From a checkpoint of a small audio captioner.
Data: trained on single notes of musical instruments (NSynth), 184686 training examples.
Rows from block 2 of the text decoder of a small audio captioner, named by matrix and row number. Rows with one number belong to one neuron. Each number is 128 + 32 x the weight over its row's rms, rounded and kept within 0 to 255. All counts start at 0. After the name is the row's rms in percent of the matrix's.
Before each neuron's rows are labels from the 100 texts, of 14976, where the neuron reaches its highest value: "tokens" is the input token at the peak. Only what is clearly more common there than usual is listed. The data: single notes of musical instruments (NSynth). In brackets: how many of the 100.
# fc1: MLP up (decoder.blocks.2.mlp.fc1.weight, 1024x256), inputs 0-85
# fc2: MLP down (decoder.blocks.2.mlp.fc2.weight, 256x1024, transposed), outputs 0-85

tokens: "," (100)
fc1.717 096 [ 51 148 198 144 157 127 107 143 112 255  98  75 157 143 118  98 138  84 135 122 107  93 106 156 104 144 155  66 135 140 156 105  84  89 130 172  75 149 114 124  91  78 128 157 106 121 165 113 186  70 117 112 136 124 148 157 160 121 122 124 142 182 210  72 143 137 162  88 151 135 108  77 155 142 128 121 144 117 174  74 116 131 132 219 116 167]
fc2.717 106 [157 127 134 148 196  84 100 152 135 126  97 199  76 113 129 108 169  90 115  88 179 145  90 137 130 107 125  99  90 119 119 166 110 156 144 178 148 102 165 142 127  80 139 142 148  61 104 114  96 118 141 169 142 152 135 121 157 144 120 174 164 135  98 132 117 148 118 124 105 141 164 114 147 147 134 120 188 116 130  88 110  99 148 108 108  88]

tokens: "bass" (42); "flute" (16); "guitar" (16); "keyboard" (14)
fc1.76 123 [150 159 100  85 141 139 155 100  64 131 117 146 160  88 119 113  93 115 155 134 134 189 136 182 152 148 144 111 159 183 122 105 120 174 175 106 141 107 100 172 134 165 146 122 158 126 163 108 171  96 147 134 134 168 103  71 212 110 153 103 161 151  89 198 117  65  82  85 107 127 159  98  86 185 103  67 139 145 119 157 115 115 199 144 117 142]
fc2.76 117 [167 149 150  95 119 158 177  83 143  99 103 100 167 160 118 115 134 143 173 160  95  77 163 139 209 101 121 117  76 141 180  95  78 118 157 118 163 100  93 124 151 167  39  99 151 157 146  85 146 103 111 144 150 209 131 180 116  99 119 156 195  80 146 132  78  52 178  93  81 126 165 141  68 100 130 125 100 132 100 103  80 115  88 154 139 102]

tokens: "g" (70); "a" (27)
fc1.131 105 [130 153 117 149 137 134 132 137 117 104 133 132 162 109 122 113 144 137 140 134  86 192 150 172  97  83 112 101 128 129 153  27 182 125 181 155 103  92  84 112 111 107 187 168  68 128  99 156 124  30  96 144 131 163 124  96  86 127 135 143 165 100 156 137  96 134  75 111 117  82 143  88 126 163 127 154 154 109 172 180 124  89 142 161 117 124]
fc2.131 105 [ 79 161 114 169 111  99 116 121 131 123 109  93 158  57 150 168 125 175 161 174 118  86 162 107 144 176 132 117  90 129 130 102 181 181  89 185  84 129 139 158 142 155 141 176 120  85  85 119 197  40 145 140 113 136  88 145 106  99 108 129 103  69 165 103 106 177 109 128  76 137 110 168 154 164 152 125 141 146 113 105 107 162 105  83 134 113]

tokens: "synth" (77); "#" (10)
fc1.542 096 [ 80 132 118 141 111 139 122 151 141 145 123 126 144  85 177  85 140 164  64 137 115 164 159 160  79 124 168  34 154 106  83 144 134 149 138 116 136 147 156 100 145 162 100  93 195 182 148 115 165 156 100 186  90 144  89 110 120  96 121 127 146 113 178 164  50  75  98 120 111 131  90  17 170 153 188 128 113 150 143 127 136 132 178 196 180 135]
fc2.542 104 [134  84 112  96 179 157 152 119 216 134 105 135 145 122 100 131 120 111 132 127 173 104 120  97  84 134 126 159 144  96 152 153 141 119 143 114 131 160 127 161 177 159 113 136 195 141 121 152  83 120  72 146 142 142 125 176  95 124  46 106  91 171  97  45 148 129  91 197 203 156  86 119 146  75 106 165 164 153  85 115 124 173 141 102 149 124]

tokens: "#" (81); "g" (12)
fc1.438 079 [123 151 172 147 141 157 174 101 155 103  94 131 124 161  97 130 144 185  42  81 122 175 122 134 160  92 135 150 135  73  60  91 126 133  92 147  94 142 128 141 117 135 144 148 143 139 121  96 138 140  51  99 110 162  75  89 163 140 111  93  99  57 127  75 133 117 189 111 156 124 195 131 119 123 126 117 127 103  77 119 142  88 121 101 162 110]
fc2.438 083 [ 90 128 116  93 125 186 149 137 145 104 143 106 100 133 133  76 151 145 180  76 156 121 141 113 109 151 157 179 142 128 133 139 197 135 120 144 126 143 119 147 128 203 124 101 176 173 179 117 163 142 102  98 195 116 146 119  98 155 179 126  99 114 204 148 130 161 111 138 119 126  50 186 203 112 134 131  93 151  57 123  76 163  65 160 147 143]

tokens: "c4" (55); "organ" (19)
fc1.728 119 [116 124 174 111 126 161 104  95  95 141  80  76 147 210 140  91 159 115  82 130 151 145 158 128 128 149 124  97 104  88 108 117 131 202  62 170 141 128 141 161 114  81 104 204 108 155 110 151 122 130  56 117 136  95  80 119 137  95 120 105 158 136 143 146  61 123 215  96  98 160 129 130 114 156  91 153 193  57 143  88 117 133 158 129 119 118]
fc2.728 113 [204 143 183 109  72 139 182 101 102 101 128 131 139 113 100 146 105 173 195 102 112 125 165 164 136 153 134 157  98 212 164 158  90 140 161  95 124 188 127 184  97 200  56 100 111 132 116 141 153 163 134 129 159 186 163 139 123  92 186 124 172 143 170 186 110 103 149 142 100 131 133 126 126 147 111 104 110 132 140 176 134  53 134 147 104 103]

tokens: "synthetic" (100)
fc1.138 111 [119 106 190 134 121 140 111 112  72 127 154 146 117 109 125 136 113  87 114 113 146 186 160 174 108 153  93 140 190 110  95  93 122 140 108 131 142  89 119 216 109 135 117 183 143  98  94 124 118 113 131 146 186  79 114 153 158 113 121 115  97 133 164 133 121 118 107 126 117 214  94 121 135 160  90 129 120 103 148 140 101 149 121 139 115  75]
fc2.138 112 [136  80 135 129  34  77 148 116 157  70 122 122 114  96 189 102 158  85  63 149 130 159  79 120 166  83 123 126 109 106 156 162 167 156 145  79 147 135 101 111 159 170 144 106  73 121 106 142 157 174 133 151  89  80 153 165 130 147 161  96 156 102 128 132 116 136 119 117 115 109 123 159  77  29 113 141 113 137 154 135 185 190  91 144  95  72]

tokens: "synthetic" (100)
fc1.269 131 [100 146 167  88 111  93 174 131 118 145 144 108 140  93 179 114 156  80  83  94 106 175  78 139  88 123 169  90 170 122  80 160 140  69 100 131 130  98 121 149 119 110 203 130 173 142 173 120 121  85 141 192 113 120 115 160 124 126  31  97 117 148 164 142 158 111 142 171 120 126 105 124 156 145  80 144 115 164 185 174 126 148 118 192 143 125]
fc2.269 130 [161  97 111 169 104 109 150  92 119 119 116 155 133  92 210 116 109  97  71 116 158 112  77 136 136  77 113 136 138  81 126 142 180 112 143  91 144 145 110 134 124 178 144 130 110 120 160 151 120 117 177 155 144  80 114 168 142 148 122 123 152 117 134 167 139 100 140 132 140 112  86 140 153  69 134 117 100 141  96 103 179 213  98 151 126  83]

tokens: "bass" (40); "guitar" (21); "mallet" (15); "keyboard" (11)
fc1.716 087 [157 115  64 153 147  68 117 116 109 109 140  86 157 111  99  92  94 114 147  91 154 195 163 134 129 139 160 116  96 129 123 167 111 164 171 114 174 168 107 147  65 144 104 117 140 100 138 155 193  78 169 156  98 133  48 105 109  95 153 124 148  92 156 101 154  50  88 154 142 159 136  89  91 181  99 108 103  97 103 178 143 147 157 157 151 155]
fc2.716 090 [120 129 139  63 158 171 195 122 192 110 119 140 115 168 113  57 147 158 127 135  86  84 144 118 119 119  81 116 141 104 145 145 123  61 192 203 130 171 123 141 109 144  89  36 210 152 135 156 124 198  57 185 195 154 118  57 134 127 115 156  75 109 124 159 124  90 158 183 110 124 163 137 183 164  95 140  99 104  96 148  79 106 100  79 131 166]

tokens: "synth" (58); "50" (10); "127" (8); "75" (7)
fc1.608 099 [136 105  92  57 170  62 140  84  74 186 177 105 148 135 167 123 120 134  94 133  82 114  98 139 104  73 142 109 143 104 108 156  95 100 129 100 141 112  63 120 169 121 134 163 153 158 167 104 169 124 111 102 156 111 134 115 140  98  97 135 170 125 120 191 104 119 155 106 140 225 131  50  65  82 117 117 113 109 146 129 170  62 150 223 184 114]
fc2.608 101 [127 145 107 129  80 154 109 141 166 106 164 130  92 188 109 110 155 110  70 119 224 133 152 116 149 104 124 137 165  93 143 136 178 147 124 137  84 124  91 143 113  81  79 141 129 127 123 104 156 144  95 168 128 129 185 174 113 113 138 170 160 200 136 117 102  94 126 160 142 121  67 128 175 123 130 118 126 118 172 157 119 103 149 122 144 135]

tokens: "#" (100)
fc1.568 109 [ 71 118 109  95 162 119 122 186  73 120 103 113 135  92 131  81 161 140  89  97 118  90 164 137  98 168 196 124 169 127  30 133  94 120  96 192 120 164 126 167  97 111 118  99 166  97 125 158 123 135 110 126 105 112  83 135 108  95 100 135 147 139 180 133  79 132 138 155  93 166 140 107 158 190  85 109 154 156 119 119 152 107  77 146 147 116]
fc2.568 112 [117  67 156 151 146 145 157 141 141 158 119 132 138 171 111  72 139  99  76 124 101 112 166 113  85  98 125 158 151 200 105 135 117 110 124 142 189 203 186 124 111 173 115  65 179 133 131 217  48 125 123 131 163 144 133 163 122  98  86 125  65 117 143 119 103 123 134 130  73 172 168  59 152 149 116 151 148 120  74 143 127 160 113 176  62 145]

tokens: "synthetic" (100)
fc1.154 119 [ 89 134 143  64 130 122 126 107  99  70 164 126 112 137 208 104  83  59 144  86 107 197 131  88 142 185 149  82 131  96  72  83 114 162 134 145 159  83 114 181 105 122 200 163 143  95 145 111 112  83 134 158 106 129 126 170 160 135  72  78 129 163 176 124 148 147 149 148 116 149 140 101 133 141  44 107 139 141 186 151 114 150 148 105 125  93]
fc2.154 119 [196  77 125 140  80 101 127  82 126 112 147 149 118  80 227 111 128 125  92 108 102 134  87  95 178  82 104 107 123 165  89 139 200 140 155 121 172  98 153  93  99 135 149 159 128 127 118 117  92 136 169 192 112  56 133 163 132 136  78 136 156 137 119 108 110  88 169 137 116 143 135 138 109 121 144 149 155 145 127 161 196 176 100 148  97  62]

tokens: "bass" (37); "vocal" (31); "keyboard" (13); "c6" (10)
fc1.251 119 [ 77 151 108  88  94 103  80  78  77 156 145 117 123 180 103 114 179 120 107 130  78 123 160 141 143 122  97 100 118 105 121 146 107 161  67 130 136 129 107 151  68  54  91 115 147  88 109  82 136 143 113  99 141 154 149 126 166 126  76 122 122 158 102 145  96 133 173  92 100 129 127 104  82 169 151 140 177 108 177  93 106 159 109 194 151 112]
fc2.251 111 [207  94 169 121 129 107 133 106 110 109 137 108 126 131  61 153 113 142 235 168 106 142 186 118 156 116 111 123 113 211 143 134  79 140 157  91 141  98 106 145  80 125 102  99 177 138 104  65 169  97 164  94 153 157 192 120 144  76 161 165 191 165 109 194  86 106 141 117 114 114 114 145 110 166 115 128 118 104 113 165  72  62 132 137 113 115]

tokens: "#" (100)
fc1.704 106 [141 142 131 145 150 138 107 120  97 174 146 129 155  71 144 111 153 157  82 127  83 169 138 173 125  85 179 147 164 151  95 132  90 111 117 124 123 116 155 161  49 112 127 111 205 164 141 146 134 119  79 124 104 202  92 121 121  98 117  92 137  89 147 124  65 126  85 134  73 151 175 100 119 169 100 134 156 139 153 115 103 141 156 103 149 113]
fc2.704 111 [ 64  63  99 127 182 137 176 145 138 101 102 152 134 165  95 103  98 103 109 143  50 136 171 112  86 115 104 104 152 145 141 171 109 146 120 166 155 200 191 106 117 111 117 119 162 206 148 197  76 168 120 169 150 126  96 120 157 123  77 116  82 127 114 151 137 137 122 155  95 131 142 118 146 108 105 104 145 142  78  82  69 127  84 126  97 151]

tokens: "synth" (61)
fc1.81 073 [137 133 157  87 149 108 145 107 120  70 144 111 125  94 147  97 176 160 102 123 110  70 143 165  81 110  84 167 171 141 143 102 160 121 106 127 164 111 159 108 113 116 155 153 137 149 103 109  93 152 105  91 135 142 136  83  91 173  79 131 154  56 134  85 227  96 101 109 131 171 131 124 139 128 184 113 109 110 124 140  86 117 115 123  95 118]
fc2.81 075 [ 77 132 129 156 132  99 103 124 105  93 118 160 181 140 150 124  93 114 111 132 149 136 100 134 110 115 126 157 165 133  76 158 142  83  96 188 141  65 104 186  76 144 158 124 116 122 118 154 117 142 154 109 145 139 138 189 131 117 199 138 119 139 128 206 132 131 130  93 194 161  65 100  91 138 127  96 147 103  74 128 127 165 182  66 149  64]

tokens: "," (76); "synthetic" (24)
fc1.20 103 [119 144 161  92 159 125 160 115 108 139 162 103 189 111 145 121 134 120 135 108  59 147 100  69  99 154 134 103 128 110  94 135 127  97 132 154  83 101 131 150  89  68 183 152 124  88 133 139 133 117 158 131 129 101 136 138 146 150  64  79 102 168 107 155 161 154 156 146 143 125 144 144  96 110  82 153 154 122 151 110 116 122 112 103 128 122]
fc2.20 109 [122 142 121 150  84 125 123  92 150 122  65 176  88  87 199 123 129 108 134 104 145 174  87  99 119 102 115 110 119 131 145 112 161 126 117 140 141  86 123 118 106 160 142 100 124 150  89 139 103 115 199 170 157 102 173 142 107 148 140 132 170 154 112 100 179 131 109 144 143  97 105 118 122  85  89 127 125 123  79 138 181 190  95 143  87  72]

tokens: "#" (100)
fc1.759 106 [ 98  88 183  91 132 179 156 121 112 141  88 150 181 113 119  90 158 156 102  86  70 155 127 147 137 133 194 125 127  96 100 137 135 126 125 138 113 140 166 146  36 137 127 159 120  94 109 148 152 126 131 172 109 166  76 140 116 109  83 106 105  76 133  97 116 166  97 142  43 145 136 124 165 132  93 148 175 140 121 125 124 134 150 119 147 119]
fc2.759 109 [ 79 112 163 143 151 126 182 139 112 106  99 154 130 145 142 101 125 134 105  85 116 129 123 144  93  90 108 129 156 154 100 139 165 102 134  99 159 189 169 153 134 139 139  97 160 169 175 183  67 164 115 143 154 129 188 155 156 108 182 165 114 107 170 190 168 105 135 141  97 109 104 142 142 137 150 141 125 136  82 126  94 183  57 166 128 157]

tokens: "bass" (23); "flute" (21); "organ" (15); "b5" (10)
fc1.646 095 [ 69 152 202  82 140 117 137 154  68 119 105 116 139 120 152  72 117 174 143 170 154 110 115 113 117 152 126 119 202 117 110 110 115 138 152 157 160 144 147 137 122  82 114  92 177 111 108 140 166 128 119 160  86 144 114 140 104 133 141 124 120 142 223 131 123  62 127  65 105 188 157  70 147 199 120  85 131 129 142 130 137  94 162 162 112 192]
fc2.646 094 [124 144 127  84 173 173 109  91 152 140 158 143 155 180 128 103 107 124  33 156 119 112 192  91 118 192 121 110 100 136 128  77  80 168 143 158 139  87 172 136 129 154  50 145 157 185 172 152  73 178 123 178 118 136  82 120 125 118  66 134  93 148 127  68 143 103 146 105 166 154 209 100 104 114 118 141 102 134  79 167 117 129 158 140  54 103]

tokens: "c4" (62); "organ" (22)
fc1.619 109 [ 75 147 168 102 163 183 137 125  99 151 154 117 146 144 131  91 128 122 113 129  63 151 142 135 126  92 131 136  99  38 103  71 140 155  68 164 132 138 170 150  67 110 124 164 131 118  93 150 129 121  98 134 101 126  60  88 123 124  99  50 104  93 163 133 132 179 191 126  76 146 133 113  83 133 131 147 223 118 102  82  80 136  78 113 142 126]
fc2.619 112 [109 163 119 172 114 135 147  91 133 115 133 158 138 128 124 136 120 125 167 108 112 125 134 185 168 124 128 141 149 158 122 190 196 122 131 105 119 116 139 105 161 145 144  86 133 160 184 167 104 120 143 140 190  98 173  83 170 127 224 173 112  90 163 167 181 133 144 126  90 145  73 151 153 140  89 100  92 125 130  83 177  65  77 129 126 158]

tokens: "#" (100)
fc1.137 103 [106 113 120 106 123 143 163  99 111 172 123  89 155 129 106  80 145 101 126 108  89 162 108 118  95  96 115 138 173 112  90 129  94 145 117 137 131 118 136 205  66 114 142 151 138 135 119 143 130 151 146 137 171 174 105 152 116 143  76 158 147  79 125 117 126 135  88 131  60 128 126 132 118 157  82 156 159 162 110 180 109 132 177 164 172 125]
fc2.137 110 [ 71 125 107 109 162 175 169 129 149 138 157 128 101 164 108 114 148 120  70 105 128 119 145 145 111  89  89 164 143 113  75 202 144  77 108  93 146 148 138  86 110 104  99  66 134 124 149 194  90 206  92 176 179 148 161 160 136 111 119 134  84 159 122 154 152 119 118 141 100 129 115 133 168 133 101 156 131 136  94 132 122 180 101 132 114 170]

tokens: "synthetic" (100)
fc1.336 106 [119 141 165 116 154 110 113 124 104 119  97 141  95 191 130 112  91 123 159 157 133 150 106 132 127 192 122  80 151 113  78 118 133 118 168 163 143 126 129 175 156 133 200 116 138 110 151  74 105  71 171 154 115 129 124 168 145 183 139 142 125 159 151  81 128 168 171 165 102 121 114 131 180 147 113 117 166 156 133 102 169 138 125 161 132 150]
fc2.336 113 [130  79 107 188  46 110 102  85 164  90 105 159 141  50 185  99 124 139 122 118 126 130 152 150 154 116 159 142  87 146 161 130 178 166 150 132 139 159 111 107 120 140 109 129 107  99 176 150  92 119 151 121 128 104 160 159 136 130 124 108 139 143 116 104  93  71 129 163 102 149 165 127 157 126 101  85 141 158 108 149 134 191 128 130  74 108]

tokens: "c4" (20); "c5" (20); "c7" (19); "c6" (19)
fc1.51 126 [ 83 139 164  75 148 130 133 122  61 177 126 108 156 166 152 118 152 108 123 106 110 106 113 129 152  95 124  71 119 102  83 107 113 197 106 160 151 129 145 146  85 109  99 144 181 103 113  99 158 129  98  54  84  95  87 148 131 118  91 125 134 203 155 170  87 144 171 105 138 142 122  85  96 150  99 122 176 129 142  64 114 148 155 165 121  95]
fc2.51 115 [199 152 163 100  89 132 145 153  81  93 151 111 137 164  88 101 164 132 222 179 101 109 144 154 217 145  81  93 104 172 154 104 119 124 101 100 135 114 119 146 102  91  82 110 146 165 125 104 107  98 173 127 176 168 162 136 144  62 122 141 178 168 121 200  82  83 128 100 113 123 118 135 133 165 141 119 118  93 141 160 102 108  89 147  71 153]

tokens: "synth" (100)
fc1.682 078 [124 114 128 103 109  98 140 160  96  79 150 130 115 122 153 104 207 164  78 158 108 173  96 159  68 111 124 113 130 100 116 114 148  80  73 129 162 139  81  67 150 118 111 143 127 157 139 141 135 126 109 140  91 136 105 161 115 155 119 127 107 139 151 139 115 102 132  77 158 114 152  89  78  82 180 134 156 132 123 129 108  94 170 111 131  94]
fc2.682 073 [119 158 110 126 135 148 127 127 175 122 176 140 135 131 132 158 120 153 188 128 154  84 112 140 141 187 125 129 154 125 119 145 198 195 103 123 129 122  85 120  74 122 116 174 109  91 148  71 179  87 157 132 101 130 186 153 131 154  93 138 155 154 106 177  91 140 154 123 199 146 100 120 167 107 155 116  89 117 175 145 162 127 120 163 167  99]

tokens: "c4" (56); "b3" (18); "lead" (11)
fc1.433 103 [126 190 158  71 108 151 138 110 108 159 114 146 157 164 105 105 141 149 120 142 106 111 111 168 147 102 115 103 120 105 124 121  92 196  88 138 118 134 155 191  90  55  86 168 149  81 111  90 150 126 128  81 111  99 138 108 124 134 105 155 112 161 117 154 139 172 198  90 149 154 129 102  47 112 145 188 167  95 137 118  44  98 129 148 107 150]
fc2.433 102 [206 129 127 106  92 127 130  57 122 140 128 116 172 115  93 123 146 137 202 122  85 147 154 110 218 145  98  98 132 154 183 135 122 219 138 111 166 108 152 177 102 122  78 114 123 133 105 148 115 141 181 146 127 194 143 145 162 104 156 208 166 134 148 176 111 110 110 122 118 167 145 143 145 139 123 111 145 169 113 188  82  80 112 105 112 101]

tokens: "c4" (35); "keyboard" (16); "string" (16); "2" (9)
fc1.211 102 [ 99 141 168 100 128 134  96 111 114 152 106 123 165 144 106 110 132 165  94 114  55 142 120 142 121  82 108 135 122  83  76  82  97 167 164 117 160 143 131  59 104 150  86 128 119 136 203 146 167 107 131 105 131 105  91 120 168 115  80  74 141 165 154 122 122 196 177  85 177 162 100  50 110  93 134 123 155 151 141 108  80  98 183 182 148 122]
fc2.211 103 [153 130 161  98 109 177 100  98  81 110 148 175 113 134  76 102 176 103 141 125 131 142 110  84 186 121 136 125 141 177 151  83 130  88 104 132 166  83 126  72  97 154 152 155 100  70 135 123 138 108 196 124 143 114 161  38 137  97 118 151 133 122 171 186 140 129 115 128 121 149  67 102 151 103  85 147 100 111 127 147 144 105 133 115  84 121]

tokens: "c4" (23); "b4" (19); "b3" (14); "c5" (7)
fc1.243 087 [ 85  87 178  84 181 139  97 120 114 133 127 106 163  69 119 128 130 123 101 127 137 144  88 140 151 139 146  93 117 126  72  99 153 200  88 187 153 104 163 105  76  97  77 105 112  98 138 131 172 110 100 106 125  49  82 180 149 109 119 144 169 122 193 126 112 104 111 172 145 140  83 119 152 158 107 112 141  45 171 148 129  72 142 146 115 114]
fc2.243 092 [191  98 135  71 133 133 176 123  56 124 148 189 117 141 117  91 164 110  89  94 105 163 153 158 122 152 122 112 158 141  98 150 108 120 135  96 178 113 120 151 119 147 132 142 100 164  94 181  18 128 139 175 163 122 141 100 152 127 104 188 101 129 102 152 146 139 115  87 106 126 196  90 126 123 156 153 126 157 140 146 132 104 129  91  88 122]

tokens: "#" (100)
fc1.751 102 [113 114 118 102 150 149 125 181 106 145 103 133 150 122 133  73 129 132 125  92  68 161 119 162  95  82 178 103 171 115  97 143 112 108  72 144 138 150 155 149  66 154 122 109 184 126 118 176 160 156 107 159 129 177  58 153 109  70  79 127 131 134 184 113  97 125 116 178  55 181  78 102 164 120  71 120 115 122 151 143 121  99 147 131 154 162]
fc2.751 109 [ 77  62 135 116 175 152 170 161 117 160 114 161 167 163 103  89 152  95  53 121 127 124 147  90  64  88  83 141 175 125 109 198 145 123 140 169 173 185 150 125 150 146 134 132 145 163 159 205 110 167  93 174 190 155 116 166 132  95  62 135 103 115 123 126  79 135 129 165 142 137 134 107 160 152 149 119 121 141  49  87 123 147 104 165 133 210]

tokens: "g" (57); "f" (23); "d" (15)
fc1.652 084 [100 146 147 139 147 180 111 131 140 129 143 155 150 108 155 138 160  81 115 113  55 143 140 219 100 118 146  69 121 130 155  82 223 133 133 183 104  76 112  97 150  63 153 170  84  93  70 105 123  60 134 188  94 115 118 146  85 179 143 123 139 122 216 143  51 117  92  88 121 123 146 146 119 132 124 170 145 158 149  84 113  94  91 122 126  98]
fc2.652 092 [156 168  52  99 100 112 117 150  93 114 168 112 106  66 111 169 110 155 138  97 129  76 142 142 124 153 124 127 106 124  89  86  85 121 141 156 113 181 182 150 165 123 185 158 120 100 141 135 143  72 116 125  93 144 117 114  96  88 141 115 166  41 116  77 120 114 119 121 107 117 149 179 171 173 158 139 224 146 151 126 128 173 139  86 135 131]

tokens: "c4" (76); "brass" (11)
fc1.15 085 [128 145 181 113 128 163 112 154  95 146  72 101 159 180 116 117 150 142 118 128  67 127 127 152 115  99  97 140 144 142 101 119 121 166 135 175 174  91 130 142  80 113  95 155 128 112 131 101 142 137 132  78 135 118 156  86 130 184 122 126  65 181 176 114 129 174 175 107 121 136 107  91  67 118 134 144 154  57 141  46  76  89 181 129 159 158]
fc2.15 078 [193 136 124 102 140 161  72 110  89 115 114 159 127  94 112 120 125 185 126 124 133 168 126 132 149 115 108 138  90 119 183  93  83 150 163 128 119 128 134 129 165 197  96 114 140 109  92 148 159  88 204 147 108 116 129 159 178 104 136 163 213  92  95 172  93  88 100  98 140  84 142 126  93  80 104 123 117 141 102 112 164  69 127 125  96  89]

tokens: "synthetic" (100)
fc1.732 129 [ 79 125 193  75 148 126 163 115  95 105 121 109 125  95 181 132 125  74 136 105 116 169 114  95 101 120 172  79 132 129  56  95 133 121 112 142 176  79 113 159 120 163 207 134 119  90 153  98  98  70 139 172 132 110 113 174 155 126  83  95 115 173 149 142 137 147 166 115 138 114  95 134 128 135  96 102 138 129 160 143 128 113 143 107  95  87]
fc2.732 125 [183 121 102 137  73  67 134 123 139 108 150 165 112  64 200  96 143 115 115  98 124 121  52 151 174  64 125 148 127 134 166 133 195 126 116 108 160  91 107 131 117 132 147 110 113 100 113 124 116  99 163 160 142  96 127 218 117 127 150 121 156 108 115 116 132 105 122 162  71 155  95 165 136  31 138 150 157 148 137 178 201 184  78 154 112  81]

tokens: "synth" (21); "25" (21); "75" (20); "127" (16)
fc1.694 106 [114 165 126 113 132 107 141 128 152 152 111 121 138 136 148 131 123 123  52 115  99 149 140 158  55  48 144  80  98  64 109 137 133 112 150  76 166 110  63  83 167 158 142 146 156 138 179 128 111 150  92 108 127 101  89  91  91 127 110  91 135 126 134 156 147 111 105  95  77 165 131  57 115 117 194 167 133 109 140 123 197 102 179 149 200  91]
fc2.694 104 [120 109 142 112 122 133  76 153 183  94 137 146  71 127 120 165 153 135 116 138 189  89 112 192 127 163 119 125 162 121 156 142 173 113 100 116  91 122  42 179 132 130 151 132 130 107 160  74 106 122 102 115 135 124 148 161 116 161  64  91 116 172 139 142  56 133 121 141 167 134  64 157 158  96 176 150 135 139 101 114 145 158 159 137 165 102]

tokens: "bass" (59); "5" (9); "a5" (8); "guitar" (7)
fc1.495 101 [155 126 135 106 161 131 112 165 124 143 138  96 159 117 153 105  87 161 132 163 158 165 129 146 125 175 123  99 188 160  88 122 111 183 205 158 146 160  98 141  98 118 141  88 203  96 112 155 184  75 100 127 157 144 118 138 149 150 114 155 106 114 204 140 125  64 103 131  94 150  98  95 123 228 118  80 136 145 123 137 133  86 206 104 135 152]
fc2.495 107 [135 112 178 130 176 176 197  92 155  96 109 118 156 151 120 101 114  89 125 151  75 126 216 126 103 144  92 101 127 165 163 148 129 118  99 147 160 182 181 147 134 149 135  99  97 241 136 137  70 134 141 125 160 199 117 140 109  83  80 113 129 172 137 111 145 111 118 121 135 124 229 133 114 128  82 118 147 174  92 178  67 123 112 159  69 127]

tokens: "bass" (50); "flute" (17); "keyboard" (14); "lead" (7)
fc1.434 103 [115 160  98  74 107 129 149  91  79 176 134 106 163 141 154 112 137 133 134 163 163 169 150 136 173  66 123  87  93 171 131 134 119 156 125 113 149 104 116 140  61 109 103 118 153 140  98  73 159 104 134 120 160  99  80 125 139 110 153 145 158 166  93 132  92  86 111 107  64 149 176 117  55 159  93 120 114 146 145 169 147 118 174 169 129  76]
fc2.434 099 [157 132 152  66 123 104 134  97 116  97 101 115 112 160 178 145 127 112 181 170 163  65 147 107 154 193 130 135 106 152 122 130 164 174 154 150 125 127 104 137 109 146  84 118 109 189 135  86 129 128 107  94 159 145 114 169 120  96 123 117 151 158 127 127 104  93 137 108 110 163 154 152 151 122 143 163 102  98 108 116  53 133 160  87 124  70]

tokens: "<end>" (100)
fc1.584 099 [ 65 181 156 103 142 156 111 117 103 128 159 107 160 127 116 120 127 146 147  51 111 138 140 193 101 153 166 100 109  92 119  99 164 111 180 142 150  65  72 205  87 139 152 177 121 117 109  75 144 122 117 159 183 120 126 131 117 112 130 137 119 127 156 147 140 101  96  74 143 149 108 152 142 148  91 123 127  82 124 108 114  61 102 139 145 119]
fc2.584 091 [ 94  81  96 212 104  81 157 167 116 126 126  51 147  85 156 138 142 119  93 153 179 136 100  64 157 108 156 146  86  99 181 158 124 150 124 125  98 173 154 108 106 108 153 167 119 128 124 181 128 126 157 114 155  43  85 113 154 110 128 171 225 123 114 131 142 121  89 104 174 131 152 133 153 104 134 108 111 149 178 131 154 155 133  86 100  79]

tokens: "synth" (77); "#" (11)
fc1.174 096 [ 62 165 159 129  62 142  92 127 123 167 106 124 100  95 166  91 166 133  99 108 141  99 115 171 103  79 135  80 172  96  61 119 116  83 118 109 164 140  92 132 143 159 152 122 115 161 166 118 184  86  70 194 144 122  93 128 142 139 125 126 147 123 160 163 131 162 125  65 110 180 135  94 111 105 160 188  97  93 183 170 150  99 161 197 161 148]
fc2.174 095 [164 140  93 133  81 126 115 125 190 144 175 154 135 142 111 116 160 168 105 121 193  96 125 167 123 141 141 132 154 119 160 137 164 139 121 121 111  48 120 102 110  83  82 141 185 130 110 120 158 142  95 142 111 120 158 198  71 146  75 134  70 180 127 121 107 137 168 168 171 155 138 134 156 158 122 162 118 158  68 152 110 100 159 172 116 157]

tokens: "synth" (89); "a" (8)
fc1.764 104 [ 97 146 151 122 131 118 154 148 161 170 151 118 132 102 177  98 119 120  53 137 122 190 119 163  80  55 161 111 154 115 138 127 197 101  86 111 132 105 101 124 109 168 164 122 181 145 167 124 141 125  79 135 149 138  67 133 132 127 101  91 140  94 126 147  96 127 138 129  92 109 117  66 146 152 135 130 148 101 149 129 172  79 140 174 184 164]
fc2.764 109 [134 138 150 155  97  86  98 146 143 123  83  98 182 105 136 105 129 147  58 156 156 107 108 178  67  76 116 116 188 110 119 156 165  81  99 139 108 187 127 138 127 134 133  98 128 119 158 172 117  90  59 169 138 144 149 141 101 104  84 155  59  66 156 133 149 133 134 140 169 111  91 102 157 154 129 109 137 112 103 108 155 163 133 156 210 186]